config.toml
model = "self-supervised image encoder"
train_examples = 145000
image_size = 48
inner_norm = false
expert_mlp_ratio = 1
pooling = "class_token"
projector_hidden = 1024
projector_out = 128
projector_hidden_layers = 1
optimizer = "muon"
steps = 4600
warmup_steps = 230
weight_decay = 0.2
Rows from block 12, named by matrix and row number. Rows with one number belong to one neuron. Each number is 128 + 24 x the weight over the matrix's rms, rounded and kept within 0 to 255. All counts start at 0. Numbers have three digits each.
# fc1: MLP up (model.blocks.12.mlp.fc1.weight, 512x128), inputs 0-127
# fc2: MLP down (model.blocks.12.mlp.fc2.weight, 128x512, transposed), outputs 0-127
fc1.240:107144108133130149186143103176108108127126131107160150116135114141108121148113142131115131144125147131156125126124143133102106145122104134129107098137128138106167125095139175132130108103134155135122123118119137115111128136117133113130129104107122111128155112141136106142128140111137150137133111141128136104131106101118131111162118107122129134131137127110137123153152105118109164106137
fc1.241:133179180160151139131136124154114087141141070136145130113128138145153129145103137114102126152123066116123132161094127123124119123162134103124131079140115154113113131096123150138113133120128145167108147175170125107175115167101129118123138116106093110159109096112139131102151143144125131128153090145155139086106121132125137134099107116141092122149147113134126114143122105084141150108137
fc1.242:102135126125152152140136168166106106170140103103138092107163126116107138126153097140160107124077143166130148128159143126137119162081087104123092099088150130122165101116108112071094143124120143158164150125101157153152112093119121176148086094123116113115076101178152153194127155127093128155212080111106133157088126097126105137114131121111160090177198112118139136114123147114142132147133
fc1.243:118094104114109136115160136136098161158137128099134129181134122139143115118145124121089128153132104094103128166118099096089116129100106147137096133106116143129107117097139128119077083144170119116141131137160116115126103121141074123135136129144119136120117133155146083171157135146107117129116122174134123132139114168131138103131136138104122150144181161152173149063119186116132125149174
fc1.244:098105145154111138148124110094106136125137109107120156138133146132127123113158131117132117165141104137122124162126094154110118102127116126131158121143127149142108103058128097104113146106109125139088133138138123128160118121147102155134121118122139104154122132117087144119119129118112161159133133112115125123104163149159115164140114121137135137126131108149143128113143130144123156132173
fc1.245:115120065164088147167158137081110127073138138134151168182147116090161114096167146144143131106094138096151117161112085086138103107168129120051128112101151115091122170144169120127108129158135128088129116120156162093129157145098089133121111145123163129164122148137155107132106116140139106133116168134203097138086119112128104122130131145105192165149161113140093163101177141099135169164072
fc1.246:128147105134156109128108127155124117091104118144144095138128099116171091128131102131126114119112147176090132169162143177108115150095144161129150150142106138133121123118119156113102158153148116144132138146146138117140094168180163135128169129141121167122143085137135122142158126170123157074129118109138153117154109134132106096131116120169083123117085058100122130147147108115146090074156
fc1.247:147171127157100117115146136141119117080129111144164122134084197118130116114164144123146109146100146107117105149148131114137114106136117081128133133162131171153100104099128126141124102155129141147097166158075112148132120096089125133118082131129129107134134125142108111092125110126127099138114095118167152131110105125173154160177108133110121121146169113126136102162123165127127141109173
fc1.248:146088132129148144153150149146144128111128120153142123102145156101124161127175138140112124104116161134128132122184110128126118128115135176131101112114095147125121104099133102132099133108136155146090119124121125136132078100112122092114128136127115138174168100132101176105132160086119099108143163105103186143108139154119129124121130128131128165124123087114154119085166145110126114114188
fc1.249:133149101102133131146109128105134164164124095139141119114116112094168073141136129103115095119136117106106105142141152121147137152160108113134155127164099118152115144105143127139134128110120126117113109132071137140160153153137145125154128140144140115104119126173148154114119159155133167129133125097131109097138116132088152123171133099124112132095125072109143131158123131118127151146117
fc1.250:124116154162134146123130081141135139092140127154166140169103144127113103112125144134115119149125107152136121116147120081161123139147156110084108134108136162121121133090114118150115139095127135136123146155136129113127111141091095110140127118116162154132140167105090162125139145129136117171133107095146123100096116133145149130138141150129105146118145112124151131116155125118121136098168
fc1.251:135126139110114133150094089132159133122144105095169114098122130138136147121133137115116122133141123130136108121132131148116109131089101100103111131109114139119157170130172132140113137137135129134127127115148127126125127119133123100168121125140153115109110134139134117145132149148107118130096105131139114109162118124100113143134167139150127142121141147143141164159124117156125131107172
fc1.252:149135064104121096138136155127076135098117159161149083112129126149196104139108113139118113104109134107094174122137145162126151138168093109152092143119164116125131149187171091106157144142168137098114189104144166140099177098104149136128169152111163145160105093114126119137100049095146078152149178120166140103112102133140137115157138103158115137105091092162126071161087102146066133149116
fc1.253:099122152109115097127131159131126154138134130080150168147134159147095143139151124137132126134121123156133182156144133140122120110114097090117132153117123116125114169088133124109122127114143120116115119128113176105135141127135127118121124135121127121102096115136131132130073102102124107116127117137123138136101143130099133112162138165162112129118098124137148131175125085095150155153132
fc1.254:157103161128147139132099119120113141141126137119124129115142126102131138139154132134116145127129156150140100149130130106131104133137110101124148166112108144140123137100148116130089134147146120118108153115106116129121111162121124134120122115121093149137147148135124128161140149122115143124131116123123105118143145116134116147117133142109115130156125125118110142126127118118135140117149
fc1.255:093130102134168128151127154132135130152103166130106107151125176107154128126118126166132101125121126084142152117183162112121168124107102088109135066169125117133100187159118129140155126147162115156154139129123127086130142133130143115135103145103134161134093144139116089118133089148116108106137112087126147164181102088118139108070110145113153128129123130155156146098119105149112143125145
fc1.256:151128131129139099130124138105125124149141111127133121128143121068123128126116130138121128123148152103136099104131124118142123120090133124104112149109088145110145112142169136137110101130121144131107104120136099134126128133124113146138132137110127135143139132122127132139147134166128125117147163126123114114126123144093158114133164120141113143133166135142137133107101132122177133146163
fc1.257:110099114147141128132135125126082122147127115119098090160138118103146139111158147138163150151146126123140091149139063109117145133112131131125124150120120125170121106128135132135187068131120112110114109163118137119139140151154131202109140104117120171121125114143107114106135081163120143119129145089162153116109108105139123128149096129101147201160112103129156134138110115158129104129112
fc1.258:133152117123113110142140105174151153130146149133107139136148143110131128129152136153120173146098152110121080120162142139138111131128142134112104087118131145143131105116136139140159118115128122124123115167122111134114132122142117140135099131123135110113112153123141133147139099127127144111093129140103134108124080123144123110129125152133144107096135130098125106115121142112141117127103
fc1.259:155148145091122162134167087111137135097141083153109160154130109154144155163136106172145163099064117181139106170222158153077131136123102117077108152145122120109105114130168138127100078131133142161118100128131120142111172199163154151107103121119049154172110085147124184130095082110131162099083102063069180120117099133136115178148129101134147148140135078121153078065113131136160084103137
fc1.260:125139142157120126120127147131063144160174136114136135121179129114075122076054111087114113092176137145089071098117150093142104087153130105123148152140144172114080106129133147133186143142156129120143153151121142079125077144111122081096174118183123081152100115139151125146124106164110167092135132104131152112066078116154132113122162091134127146141168150145161129143125166110136196075155
fc1.261:159124126086122137121147143131148114108130126103122095114089116154122089140090121124124081097138115130132124131110156101084107181133125134124145148177162127117163133132077132163129164142113118161126163140110111123160118147155119108127170133127111155149100131151105131110137112124132100136124151129192127104113126130123152139139125120160150119094126088132160124118121088158148123111176
fc1.262:089132113116132111153167107131124163134121161155095175127108113136128125144189103149127104154101118151097147092165144151137124139131081160146135104149118110161114132131141099165097116131102132145087134138117121115131149117169131170116124120112124110075122127130128157152182116125117135117114146094095113149132104143128098109127135148130143123127142091137116132125146159097095145101110
fc1.263:099132123137114141112108118137131134118143134123155123136098164126142110127134140137113104118140109136123123150140140116135127135143109109113135144115152133126120139126157104146112136142137114125134131127143128120118114129126138124131101100117118158132141138137137118113132118131134112146123143117134124119118125131134125152157155125131130143109148132108114120136117114108128120104132
fc1.264:091101121171117101132138121126107096139147104127115141141145142146148137156094160163113156133144038114135102193134128127135136053117119134158159144116121133127116129110095129130190073172121100115115153106151177127126138143143152157132171156119140129174098111102133141082136123108116103144157129116138167098114098099110132115091153091099145138143141180140137132096123110163127125140100
fc1.265:118164139109128117139139149117130154125159178126144104136142142143137108134120099131130101105092115140127125110129168115114101125169080130099116108137121143138154153131105124140115105119148165131086182117131139148122140172113148155111098136169117159117104120128120175134135157116107086144135118113090145127132052164113092110130113143137132123127109099168159097138119112115166131133122
fc1.266:140125123112113106147142119091124137148117126124133147126137137091145140093134152111146103120115144140127118145158130141110115116120133117124113131114141135111087124094126139117138099135169123120113144118126115100147141143140110140129106134108162137135112136143115122131148147135139078118134099111137132108122106164112107134146165136132130149120132157132188120120104134141147125118138
fc1.267:141098118097119099154133156111128131113126125158150116123148095138140178146102120150107107132139126130094124124120152103146095103118117124103156139142197128111127117135102134155098161112113143093100135147118134121108112136117112126108160124109105212117132154161126112123211118113085131150164100137174161146128094096129119129128152135127088102110138138132102113100163147109127141148140
fc1.268:193120121134147101123105127132084074103116137084132111138087145165174124141133115190122163134140150122137145126093092088149098101092102118120122099057147135169130144131177139098112119154116077075133155138133121132146163151120075155084132128079133155158108083147129157119137105115090147150179124087142133066104151105185133122157176151128119132127189121156153077145113087100172141123138
fc1.269:126114118123098119116117164092105137098134113135159128137096149133120126096114126087140131133127147118132117122173125124163136129110143089130177138099158165067128113138119150131132082133119103145081130138121105137117165098126128145159094144103157154117142158165100101148133125148097131140146134130146124146125120115145141092143159095099123113131146138160106163123064162105116141142134
fc1.270:133095127120101119142138134128104157146145130119133090121101114112154128106099143104157126133170114120113084140118115134132125131117136127162159142112115147140136172094103140115135097133126124108105155131158161141119135096100134130138130113115131122119100124114120106129158150146097122118164122180175134092144086121127119117100154115144111130164128162163134142151129151124093136132124
fc1.271:166181106150158144154072108167158150165150170093157101133090100103149104171121123118123117127091164129105139140114120170172151143142113147102105136112153152111099093121108134175063158176154124154138164103090095085163130124085079128144164091096130098193110174114126144132119095113133083077168145083182132140108138114141127129124160098107151099133144139127103084115110102117121136147113
fc1.272:128133178132144109115111135106106088123162103107176123128114108139112145121143121108123115130123095103123125155145117118096134114128133098095126138140076127129128137118122105123140110144119131130091176141168138093168116139140111148149134169125123149099114141134106133160115191114130097120163136133120136134112126142142110148100084168173100111106140085106171168139116147115143121135142
fc1.273:111152122123095120142093061111170136145088142100159107124142131165177091162147122120119153090155126155100124121104096130076074121134105127113150173142151099119150148134153096109157169143155164144074142154148116127125116199085084151105091077148139147129148110158083130144092091130113150107128120094139141136173124095117087222145128096134109180138120165111161129135115096115127105136106
fc1.274:089148152160103152137149089129142183134121125133151162106130084121118101171152127181164106156087115116124131154111120140128101116136139145141175093141094148158071166090168162091131176141148139120152096107083136140121114107098137093083119074099119128097118059142144094114119193099105141136162133136082142130110143141119131103115124141131147116148065131162170121128164117081151151158134
fc1.275:115133115119087145153122099158133146094142163151096140133174124164151118171144111119153171112118163150121155132110092165151101138081158143093118062144116119133141111101119133156138137138075144109128087119118120122142134128122124116125109148116104127109128149132077151097132119135115131104129160066147150101119122135138152126139137147124167140124102098117102127154110132120129157135139
fc1.276:131144127116115162126145120176140147129115103149123150159141130134119154136174113162100110136130144082136116128127144066139173124162148090121183135106113109174102113137119109120152180126142128182088100132119106140110131056138122125082133090106101113123124155177144114113141134129134125125148161125121093163093122147162150097123092093158123179146134077142126092118106093131111146157109
fc1.277:062146085116126151118173154134158129102122128119075082117173105148167103185138111160203091129133130122049157142141140130123103119157117179145123110098155121174120131079115142124150190103105114112101148128127198125165124140152121145088146072113145148122134142184093129172110111136146148123148101123130171143109128113121113116104088071133138144154097130100192148086095149142105069093131
fc1.278:115113108145154154128107137135147135140173109132126121104099117147137120143157083156186152119124125106118141119173124149116130141058164106112142141119122174090135151109152129152081117144130108141117114077093100125120181124146134118117092125095095181148135169163142137097122141123128157082159118114133141128100169142124114125129129152150147138097106064135110123153069151090160082157130
fc1.279:148148114110146121160139120147116134127127120096133158138159128154123112190127158111137141143143119140113128177107079144139143123139096111153114102131131160130124100121111125152144162123122126120135105138111089124113117113131101115140122101146107126137102139183153140114143135126120114135147135158131141105107132120129160133151123106131125129130134123138115136109103123088081116107116
fc1.280:130145180208096129111137154185158099178162115138122142191126082118135095138104120134117135120090115108169087102133110165084162117174144057102107122137134149104111146106129076107170117085158113185132142103120148116155141087149071178149165151103140129145136075145100142109108144101150173130163151093128154127123136142192115131129081151125129153068133101104123082163074107097093171127107
fc1.281:104152138144115120147146129107176134173133137086125073146153136110144117123143118098115078151142165107114115148180138103155113133112126142124140116145104100055149139105143137117144125128091139142126152125147097131126135187140152103147116139117130110113123154113065128099140124145140110079143121078081147102122076134144128142095112137176147130136153128129155126111103119137172175153128
fc1.282:115167131077108101155097107150129116083095115164109167187133116136134123102157110101083128080145085146110123150086145145133167145142144117112097134178145118197106133144164118140178166090168148130074122162139125203139085133154127137137113099128133140131159042083126130130162111133087121169131152145162142124133086110096162197096150106177147145099124065171113138103114060146105132109141
fc1.283:135159095136115151137147146122144128131132122131132117143118113119164112099133109133146088118116137081156095167142139166107115141101090128091162161079147160096126133137156111127148131129130137159088145146155128116123151165119158106120146142109128131170103113141140132094105133127114144142113123177127087073139087088164130098133118137137151144131121117157113108156135146128092136144106
fc1.284:094145130136104140119144087133135150151139110143111127100160147096214117128158132136130127183082156133144119122094113169147097151131162101127145099171133122138134130091096078131156159115141133131094112142113100111161091139106147138126089064112163138085129126121135123139166157122093140144130142107178122099164124153125111145176152125143089142145090106128108164162093130106115094121112
fc1.285:140138113096107121102146203152089135143113159124140116095108187118112112164123155130081125144144113123130106113129134124081177174147114101155100135163143110176097127127088126138144172115151121121114171119077104144115163127139126117097135128120151104142128138141121113126153131137124140105131121107113147114113098159192155101137139133111099101134088110132144125155092119113111144117147
fc1.286:110125111149086155152114099127115122095084091139103159098138122142115128144114102133140175148136127126152143133124145130092118118121109075113104151156135115102118132104148133144141142109094158132090118146124095111172122105140097102108131140106118138175145140157134115137122162111109130117163102145148102109135134171141106132157141107156129150163119135166160168168120108099121104117147
fc1.287:120145134118139123142119117143104128134113147086127117158117120131108130147127122122116107153138134117120145121122127134126110131124131122105143145129121123148110136107101138103147101129143129111116109136131102143135123132128122146132124147110129147160096144168130124138120153127112135118149122127116142142138105137133137132122118119159109130113121127118155140138111121129136115141142
fc1.288:141049115102128131170106155102065114146133138124132146199140136120123115124158164161139084086112174179189143123119082182147137108104107129113095119101113145173143114117101126097127103130181085077107158162123141182148116133100151096130081138135134129133102102131114144119127159139095101127137127147205146122128129158119154168109120127217123165168137113129179055076099115061059154132137
fc1.289:073134105146095156148169112155168127121165141115132124134136127128097127096117097154145107103139163104159157139090170090098070173151162138122139161164125182098139178088108152159148142092163111110119125148096133108107106144104152079153127091104152127087152125140093110117139137129136086128097099125137161118144088107114127146129158166161104136088133165156135098143131113141119110136164
fc1.290:080103117148102151136112124170113114143108098107140103114149107164151132164133142135130126116142120104163142138111081127145137083156108168128118102142135145111192095130177120109136156112117088082138148138134123093155109123112132081081124106107119148084091143161127116186130139134154153133131122138121115160139142111135126138163105180097157106117130135107100150185132115114074181099119
fc1.291:136156136138095124155138116120109140128142146138111081099158114123136133075108138130166098105143145103118115128133122096161078156135138162116149138126153145105125098129146076169119105129120155109099119125158109105132130137112111118125139090132136170142161163160115133147149113143151141120141153129143153114157087092139116125136163110112128131119129159116096101136113177146112121132131
fc2.240:132121131130135170174134087179123102151094114125170146103119115139114118138125122114141147145123136116148131113124146143122121152119098146134109099120125138125164136102130175123135118108122145123134115117117138112111148120137161108112134121125134129136170108128127109157110134090142148151140091143131140096130126107099118104141107114127149119109131118114130113148155127125131161112120
fc2.241:130158154143151132128135140125136111139121093142130132130124147143131117150105116106114124156138068089117135131113141125133126134137126113143151075115104144107117155118124155148124116132128143151144132146163134126165110160096158095099142111118128101174113097099146152114131105156141124133145099123158109091101137143115124148077118103124127136114154126120126129147124118106137131116136
fc2.242:119109107101136148149178154132132135129160154126115074132179106150118102120185172145182072108100129156107124091141149174120108173053107133137115149105152171099179114138101094084066136154159113172139175119108175146122102100121149197131087133110176097086076100143152088217117152138093139157193109104142116162113159112091124115146094156119118104175161175075103082107086186106103136154145
fc2.243:116097078109093154120161138137114163160127121127120141170115118121138114112132128126104138135122118094117127159120100107113117112108112150149109136115111140125139125120125103115093135162143105101168124150163118120122128076130083126138152155148126117125151136139153074186190124157128136131084136180109148106130124163127146087121093141108098117164180159153158141059119179120139122136160
fc2.244:104124139125113153136172116096101124117120108120146144152139141128108140093125102109130114146146090116140118161143121134121105081143112118145137115105141148141129119069153120111124161147127127168126116135142145125167109115118096127117141131103136093134147110139130163113100133133127150141147165145118095128099177186132119151100113135092141119123137153146122128123154151122147125122145
fc2.245:156102089126116149125155170116116105114130147138139168194140141101138128073175138144170144111080142125185123137115091077122099085168133139116105099094092128126117165141156118098125149127114131089172114150137154081134126125096116152106089169122149136135120120124148089142079107131182148122112115087156087127125126108122123100128111176147180150167159120123101144128163151131116154171109
fc2.246:126137112101217155146118126134141129134108146102113109140118089104164063202107094128136084159123163170142154146125165149136138172112135175137167148133081127150102142117100131141098119135124150113147142111141128120140110141146144136122150124165114141095113078082129150119155114144135153088121165149116140121142113087088108113127133121136112122083089084119130158147124114131135110110141
fc2.247:146127119126083155107159146127103153103133135115165135099113155138141116119117159128100127139121164100103166126151138122129127128126138122087148080126147144145113118143118156098126182136102154164165129139091172136095134083099135150109089108114118112108145112104108134125115119118109110143149101127157106120093135131158140101176103117149139123138096131109142133128169138126115131122138
fc2.248:148090128136143146125145133136131137129132150162141112104134128099139139140172127141128131115113124151147148118182128117125133162110140164139108106130116114152136095115107084125100100119135132137109128120132158151116086107095112094117116152140127148147149088123110180109126160076128099127168180115105173137122139131117108130101137149099096170161108108109138130072150143120135093136157
fc2.249:162130122134164122129114135105134151125135114097131122116145114153159092146131107103098128162169116122116101119130106092127120161119148111168164114141122119137177106126125108149136133103123121128122117108101145164153132151115155139147140118141119116073120140141137161111100163136140166132115142176107074103102125145133124125153095092151117115123142099134121101133098138145128117155138
fc2.250:133108157159157150100134098117141116110150138158170122150113155106117116119128123139105117131146105134150136107155131106155091123136135115109093133118125148134133134100129127131132137101123137127137123137156129120137090141071120147123121117112156136128147177103099182119143151126129113141129109121139105117112113149129151120122126173100100131089175128117136127112150132123129143104158
fc2.251:146148129096153119146106094115166116159107118139175106100112114150116135132138122122118097143131141149139108112114142137099121124115104101102113129113123138140154178149166141114118135133138114135146146116152122116111133132133152101166109129134124109121121139146130121142111133132106124108078099129137118111158109135086113133135151124126138120121130143153162160146160125157131130087139
fc2.252:125146097125136103117133165138078154110113155144153095080117118139156093131097123102110109106118143091099174133112160142128141123140125141151111167131183112092142135175154088130144128122167122076126173132150151140118173112102163134103175140118138130152119121109124132144133076117157106122145192106118119110129099137146152135164110115161105143099095090160144077146081121162083155152097
fc2.253:109121168111141074122144165130126158126117130091145140152133137141099141139140110143138139148116123171133180152135137109132122119098117098144127145140146127124126163112134145095111123126150098094125107113145165103145143127146132124145112149128124109107100080152139146120084102074133105112127106146128135161105163140114163107156131160142123140122115120100135102154130103113151143125124
fc2.254:122106155121123135117111150105145135165112134116105121087118123132165141139145122164116142134127123138132111125143135126122125163095116114141142153120130115152123133129120118131092120145143133105129147105122127119142131138138145131112109140152109124126112133149112128135123121109123127094134109123136117131130128150074098147127139125116134144145138121127113181136154107124126126125121
fc2.255:119113082152174135153153128121135164136130150133098091117131125154101106083146128142131087154112138143139108104139106096149171127151148124120123120113156141144112116155090157121103085141174116136160158180097108145087108154117147136098117142136113148116097114125175102156100114123092116107112139154136133136154107139151138069115149136106151132152113108118149111159187128091122122148154
fc2.256:139141137137121124111128115101128135176135133141128148100141151118133145121135131140106134131133134126150115108141132134139123126125144150130125152118112115149164121144124108121108095127122120143117101138133107101113128130097109157137110134123125110119139143108144126107118140139120102127152160124106107120126134126099130116143162125119138144118157136126103143113118129116135115137154
fc2.257:101084133130133156111123122121121114145155119133096083129123122104157163107144142151150152137122115136154117118125070103127142140114132139139137160132114116161133106115129136143160096129107117117120112168112123121136144129141145200144137135123124152098121126129124116087129100159138134132130143111143153140127108113136117130165105130091137172140105131107143133127116114158108106123148
fc2.258:137137115106093129144120120156132105106141146099126124132131153121144130146154137133157169148107134136146119149127109154131123124118141155131132102137118125121123131104137127132146127137111140114137123147112132137128132096122118124150116082114127141086108143100134128139132121114169110130134097138110150109136126090159086101132131150156144102094112132087130085131115140109101107139119
fc2.259:164107156088132184138167085090138125114110090165078122165129109143094130127152111134162176111120120165146135143204169142085139146124087121096107147147140117107121122127129121103099081153113152150124110117122114142143136176154129159104087157134064133168131128131127180144076099106140146092110087080079170123156144120118119157142142097124162141146107084124163075066147140150164091127138
fc2.260:103136103148132116100107146125105149107161064124104113148132155119144154077086121129113108073134097116076118093102109110167123089183129112146117169086151154078097117136091113112113157086105125153110183167125092137143143160124188097132149113174114125169134112095106089140108125144166151143133128108164129115125119163134126103138182121149134157148153173152106127170158154136103147097134
fc2.261:101146153140127107132157125118138120120100121122118096118068113123115131109098102106092098119183111151176131140157122125143105158121122096142132138118133079174143117082121141143162134136120096119096149141099123119142096151145143082112131107130127128120118154121124141101126135127140138122102188199132153132116110146091146134168144112119160094129120084115149100163130110148167169103153
fc2.262:119127124133123144128143116129117146132134109128115142113121097137141155134154138123106110133122099134136149111142139126138147132140113157144140132132122115144147136112126109165069138123110134155090123146132132140123149097121156142111124120128132126090143141094147171130159125113152107120133137142104099142146128144119086124122110137122159120130105114118101117121155176126124130108124
fc2.263:142115154126134143098121153109125152135136109133136137138127164120154124127116126115130124125131119138148133128125117112134107155142137117122140141136131121114131129139144119132121140147129131109125119118147151138122136149133160140134101094123125138102131141127129134145127109120125119119115123140114121143109126115135114139180158123120133124102118137122154140106151128108131117112103
fc2.264:098105121165132109140145129096102114159158124116083138142140139150152160125096130153107137133115079127143104171135153122136141081126139139143163145114117137120117121129124128125172096172110098110126148104133166151110133157131157157121161167134123118156105136104122112083121119134130111137120128089129154089130124096111104130102142090107173125131130152142140131120128092145109107161120
fc2.265:139140164125126089127155123125079138143107180138115115136143185127139106111121119115116136098123148128154097107115159125115093145176070130114147116149125140113135141195113106134118087120193128094077134131173147178134152147097142100129070125153133140111114131115115154132141164100122109112145135101099132152110069158129115124127097137147142160094132118152144093104146152111149112117135
fc2.266:125131132118115103129153128065109163145134135125081130117124138101129132089113146121139113129126137113144126149193158127099106148110126095147126132114146123111158139125125151136102123145141104134120145126127128102161122146113111141140120147123146103121141155109124122128140146154154080146116110145140141128146117161131102102139110134095144152141116149144172111093116115137150128117174
fc2.267:135074124105133109139155125118088165105142137167127114094128116135125115131179156181149138116124110110113101116116159115144111133105121135138065140133138169103145124150113139131077118124120137137138089113133124095095129144107145087092137123111124141155120173185158123167161076123101137142163129087140130130100146109040131142100152134152103138135111107148150084142129166187133120143107
fc2.268:144092122150133124086073130163054054070091160145130121123047139150108084147145112181092189130112107144141160092125102104129128123098111164156126118102164123155149134126162174115149076184128063102195137163189123143157100154148105120103144104072124145124147106132151135142123069140126147161168138048129132104112155090164162157155184134183084141121191124129134104126094130113155153129119
fc2.269:106112120141129121112123147069114127117147128131164137125108125138135144118127129088147135112125144110140119114193127127122132115125148131132174138107165160097124107140132157109115103118129103148055138147113105134101164124124150166161108125123139153113161158167108095127130134143097135112136128140134106141131119161123143102139140099092110101128147119179095157141104173095120131137118
fc2.270:116107137128100113142114132114114159139148117122122116106089116143170138115107139113139120134153118106108084123115095135122122126123145135179159127091109128124148175111118140111115110125124104106114153132151132139105161124114164133131130099111161150131118115096129132140164145138131113120118124165145123092132089143122117143119147116136115123139148149163121128162130161130110144126130
fc2.271:165173167151148137135109116182164150152160153112153104078119104087175120177105139123075118129086169115128132118140127154173116140172153145127148118140169071103119119153117155167081149169162118142195130115095119121141095107108098140137187111122115094153130152076119136096145089155125080083159162100195106133128140082097140152086144098103157132106126145092084107125067090123119159133074
fc2.272:122138157165149126115103129102138069140146137098149126137109121173109113131165137095129106136143117117122148135137120126080129123107123090128111135145063125140128150120142097119150112146129122107082151142182130092153107112139111162124131141139112142108121144151125122156118173132153092137132138119135132158104120166142097132094075143159094109107150103102156158128125170136119138137135
fc2.273:089177097125079150133082062101187105143094127158133093104102138177164085157126118143091180080119102151094100117116104120085101144129101130098130170145139106128161151141161118088190208121156155202072141130131132112174179165118074083146093095134165103128142105167079140155086110090151149091158129092149147165196171088090126206130156112125099143162113171129167160101097081089134117118073
fc2.274:106123147164100114108142090126155155132116128157133160098136080099121095135191094162161129174107105107121143143130129147123099135146144138171175113146111147143081150090164197127152132163110118140140092128114130130126118095104154099077117107133169104096146048127121135129111180107123125114162112141077098156112146115104142104116125134137124167157072145119147086121149149069167140139109
fc2.275:118133122118107163132134095157137122111107149160093122136187111149131152140129143120144172123128173156142165126109097152154090128101173146120124091169109106130173110092110133153147128127088114098152096124112149121157118122133129127129084176106108114116139137125096153087143116113124142120119154088125131099152126121150152126127137153114132143138088122118100118149127143117135126105135
fc2.276:135151118125133153084135126158152156132101123169117132147127153125116118157142102136103107119145122100134144118119124090134162138144128107132167151118116101181089084128112134120153171115120135185105111129130122121114157078141124114107140110129098099105134156165127122096126146132124142127142121129126075167137127157157138105125120096153118159151150132120137111130107099132127134140114
fc2.277:123135061110128131113130119124156141097093161112067117111127139150100071162132129172191140088170125148053150118131173140127120105143110193130117101133121143173108105075113138107136172120105109140137139147092157182128103133109134138110158073107102147117121125164102109160131132115156157109156133090146173163125152130151162112080113050110130160166091150124196142094134123137108087119162
fc2.278:109115125146160165101115137106132106158134125143117096113116123131111142154138111134189170119131143128140146124159139141121112141090170097146152160118146158123165141097147134148101105144131107119120110116109116124116182122160134140116076139099083170162119158160153159099130119114115141080134132154129117145130177140127117134113108152144121118133079090130126109170096168078145074128109
fc2.279:154131166106120120127138132146123119104108114126119135119149122121124118151117160095137154169174115106096150170134105140137123125139116145180125109115149138099151113106116140139125168157116111120151114141111102155138102085125135091111130105135150109156136167157136132086131134132109135127122124173133144084123146122125153105142154107112122117118127151153109142085116129088100102081103
fc2.280:097103191214125193121121137163184087125145124131107156217114103133116062157108127113136129102118098125197134087138096177073151125156168060127115143112124136102106142120139094113172082109157128160132096100140137114144131086140072143129133121131145113139134093117104132112107118119169188145172117066138172117105164161201088103129067155138128171122119083106097094157090123131100155141094
fc2.281:139164120115145122145164126067171132182134171098093104133161128106113147091139141083138056177146186094130101138187145099144105130149132130126166147137070115083159132089158141116128124135093164134145128114118091132102118186102142142144090189114116093136102181097081114145131108165147117070142131111095142127121088115129143182108094138139146096128158127162144132110133136096155171153137
fc2.282:101140116067123095148143100128136135091086155177102170188117098132113114127158091090063133091157071125111133111099132114126183113142144141093130161199134105183096107126152112147153133090151123139105102133154145215129104117159147093125110114143140146151156073087130185091146144113109123180119151172164120115127098141110142208076177113172134131118121090178127141073094072148121131157132
fc2.283:124146098141141154134141114114153127115089112116115133134115124097156118094158147108163105117113113103137115162157150163110142143128117159111147172079144144073128130140156109110120103132128135158107122149144131115107152178120168101137116131128140110147089134147140156126084125136144140128088119136127091068131098101132122107139122118138158150142126107179083118157133142134101123136093
fc2.284:095148119132107152104128108133170142122137142161086120107154143123198109126159135139149110185092132118148144124070114150148109147144134110126148113162120123143127126074105105130164147120158137161094108115105127104159106150103159171150106073142140112080141132120138151108161159099129110126131137114146089113164123166135096147155139130135099129156092145110098144138080134093127101105140
fc2.285:099128122114097141082172168113125149128112139103133166131110167136132143145150157124058118144141108141121158157129126095103157115124141068160087180139151090167127132131134106138126136131178105093144145137067087151122167131115113123105130085115148123109124139148127078097167140101137112109113149166141155125140108145165140138142116117109123104151105140135130121145115133099117105129150
fc2.286:120120118145104131139126110123133089116088096138090131099158129144096138161084081104144178123128122146136132141130162143093106102127100102097078162150133151115132128119146133141135137124110130137092141152139134092158140134118103091108132129115112121173158156172126120123123148079106124144167112133151109126124134183143100131177117098145094135164106178152144182168113097116143123138149
fc2.287:117150134134148106132113128128118141130120112097110111121109145132112134137109126106120127157137135096127121137138127133111096135115114120130142145139127127141143135146106141123146119141137127136125112154150087142144133110116116120140149152129137111149108139150127121138118131124129142129135111132118133148163133136165133136113117137137110123123109122099128115133119132109122124124162
fc2.288:103051121102141129149128151087086093129149133136103159153125124109117109101157167147141086093121163153188153126129094151126126129088097120130120138105117116154145124136108122121122101153180092113109144150150128154163169128112137084141118141129130108123135091096124160117141164125144111126128126151177155136140144159135173171122125145210121160161132115121173060064116131050093139101135
fc2.289:055129119122122160157144123159182137108132110105119128131121155131110125091101088149158123090131156124140148132103156106119118164158151131124119136152089163131126159113118159145125137102160130110124102149112112094097127132136177068165121112116198124096158118118090143136125123119168102125102086140135151117122101133116110132130129136144118135099140137148144127117125131150119117134142
fc2.290:134122124137135139167083106144117132152123102149106098121141089139148088134155111123136151100142093123142102134086082134140177095159111140139099090128095129110162133122186121124122181107141085092138160111103132147161112122112126066072143118125128158129105138146156113180118128130157183186128090114101137127125145149132129153106120162128138114109115168095087139180151131115107171146135
fc2.291:131161145144096137130128108123119150128127136121108090120130107126144132066106127126157115102134137094122124127113121124150113144154132171122127129134134147115126114144128086143098110095124155124100097144145124107122133139121120138119117102131144153140193162143108125149128111143157142112148133104133133118160097123142097137120152114104116126129136157125106120152120151153117129131128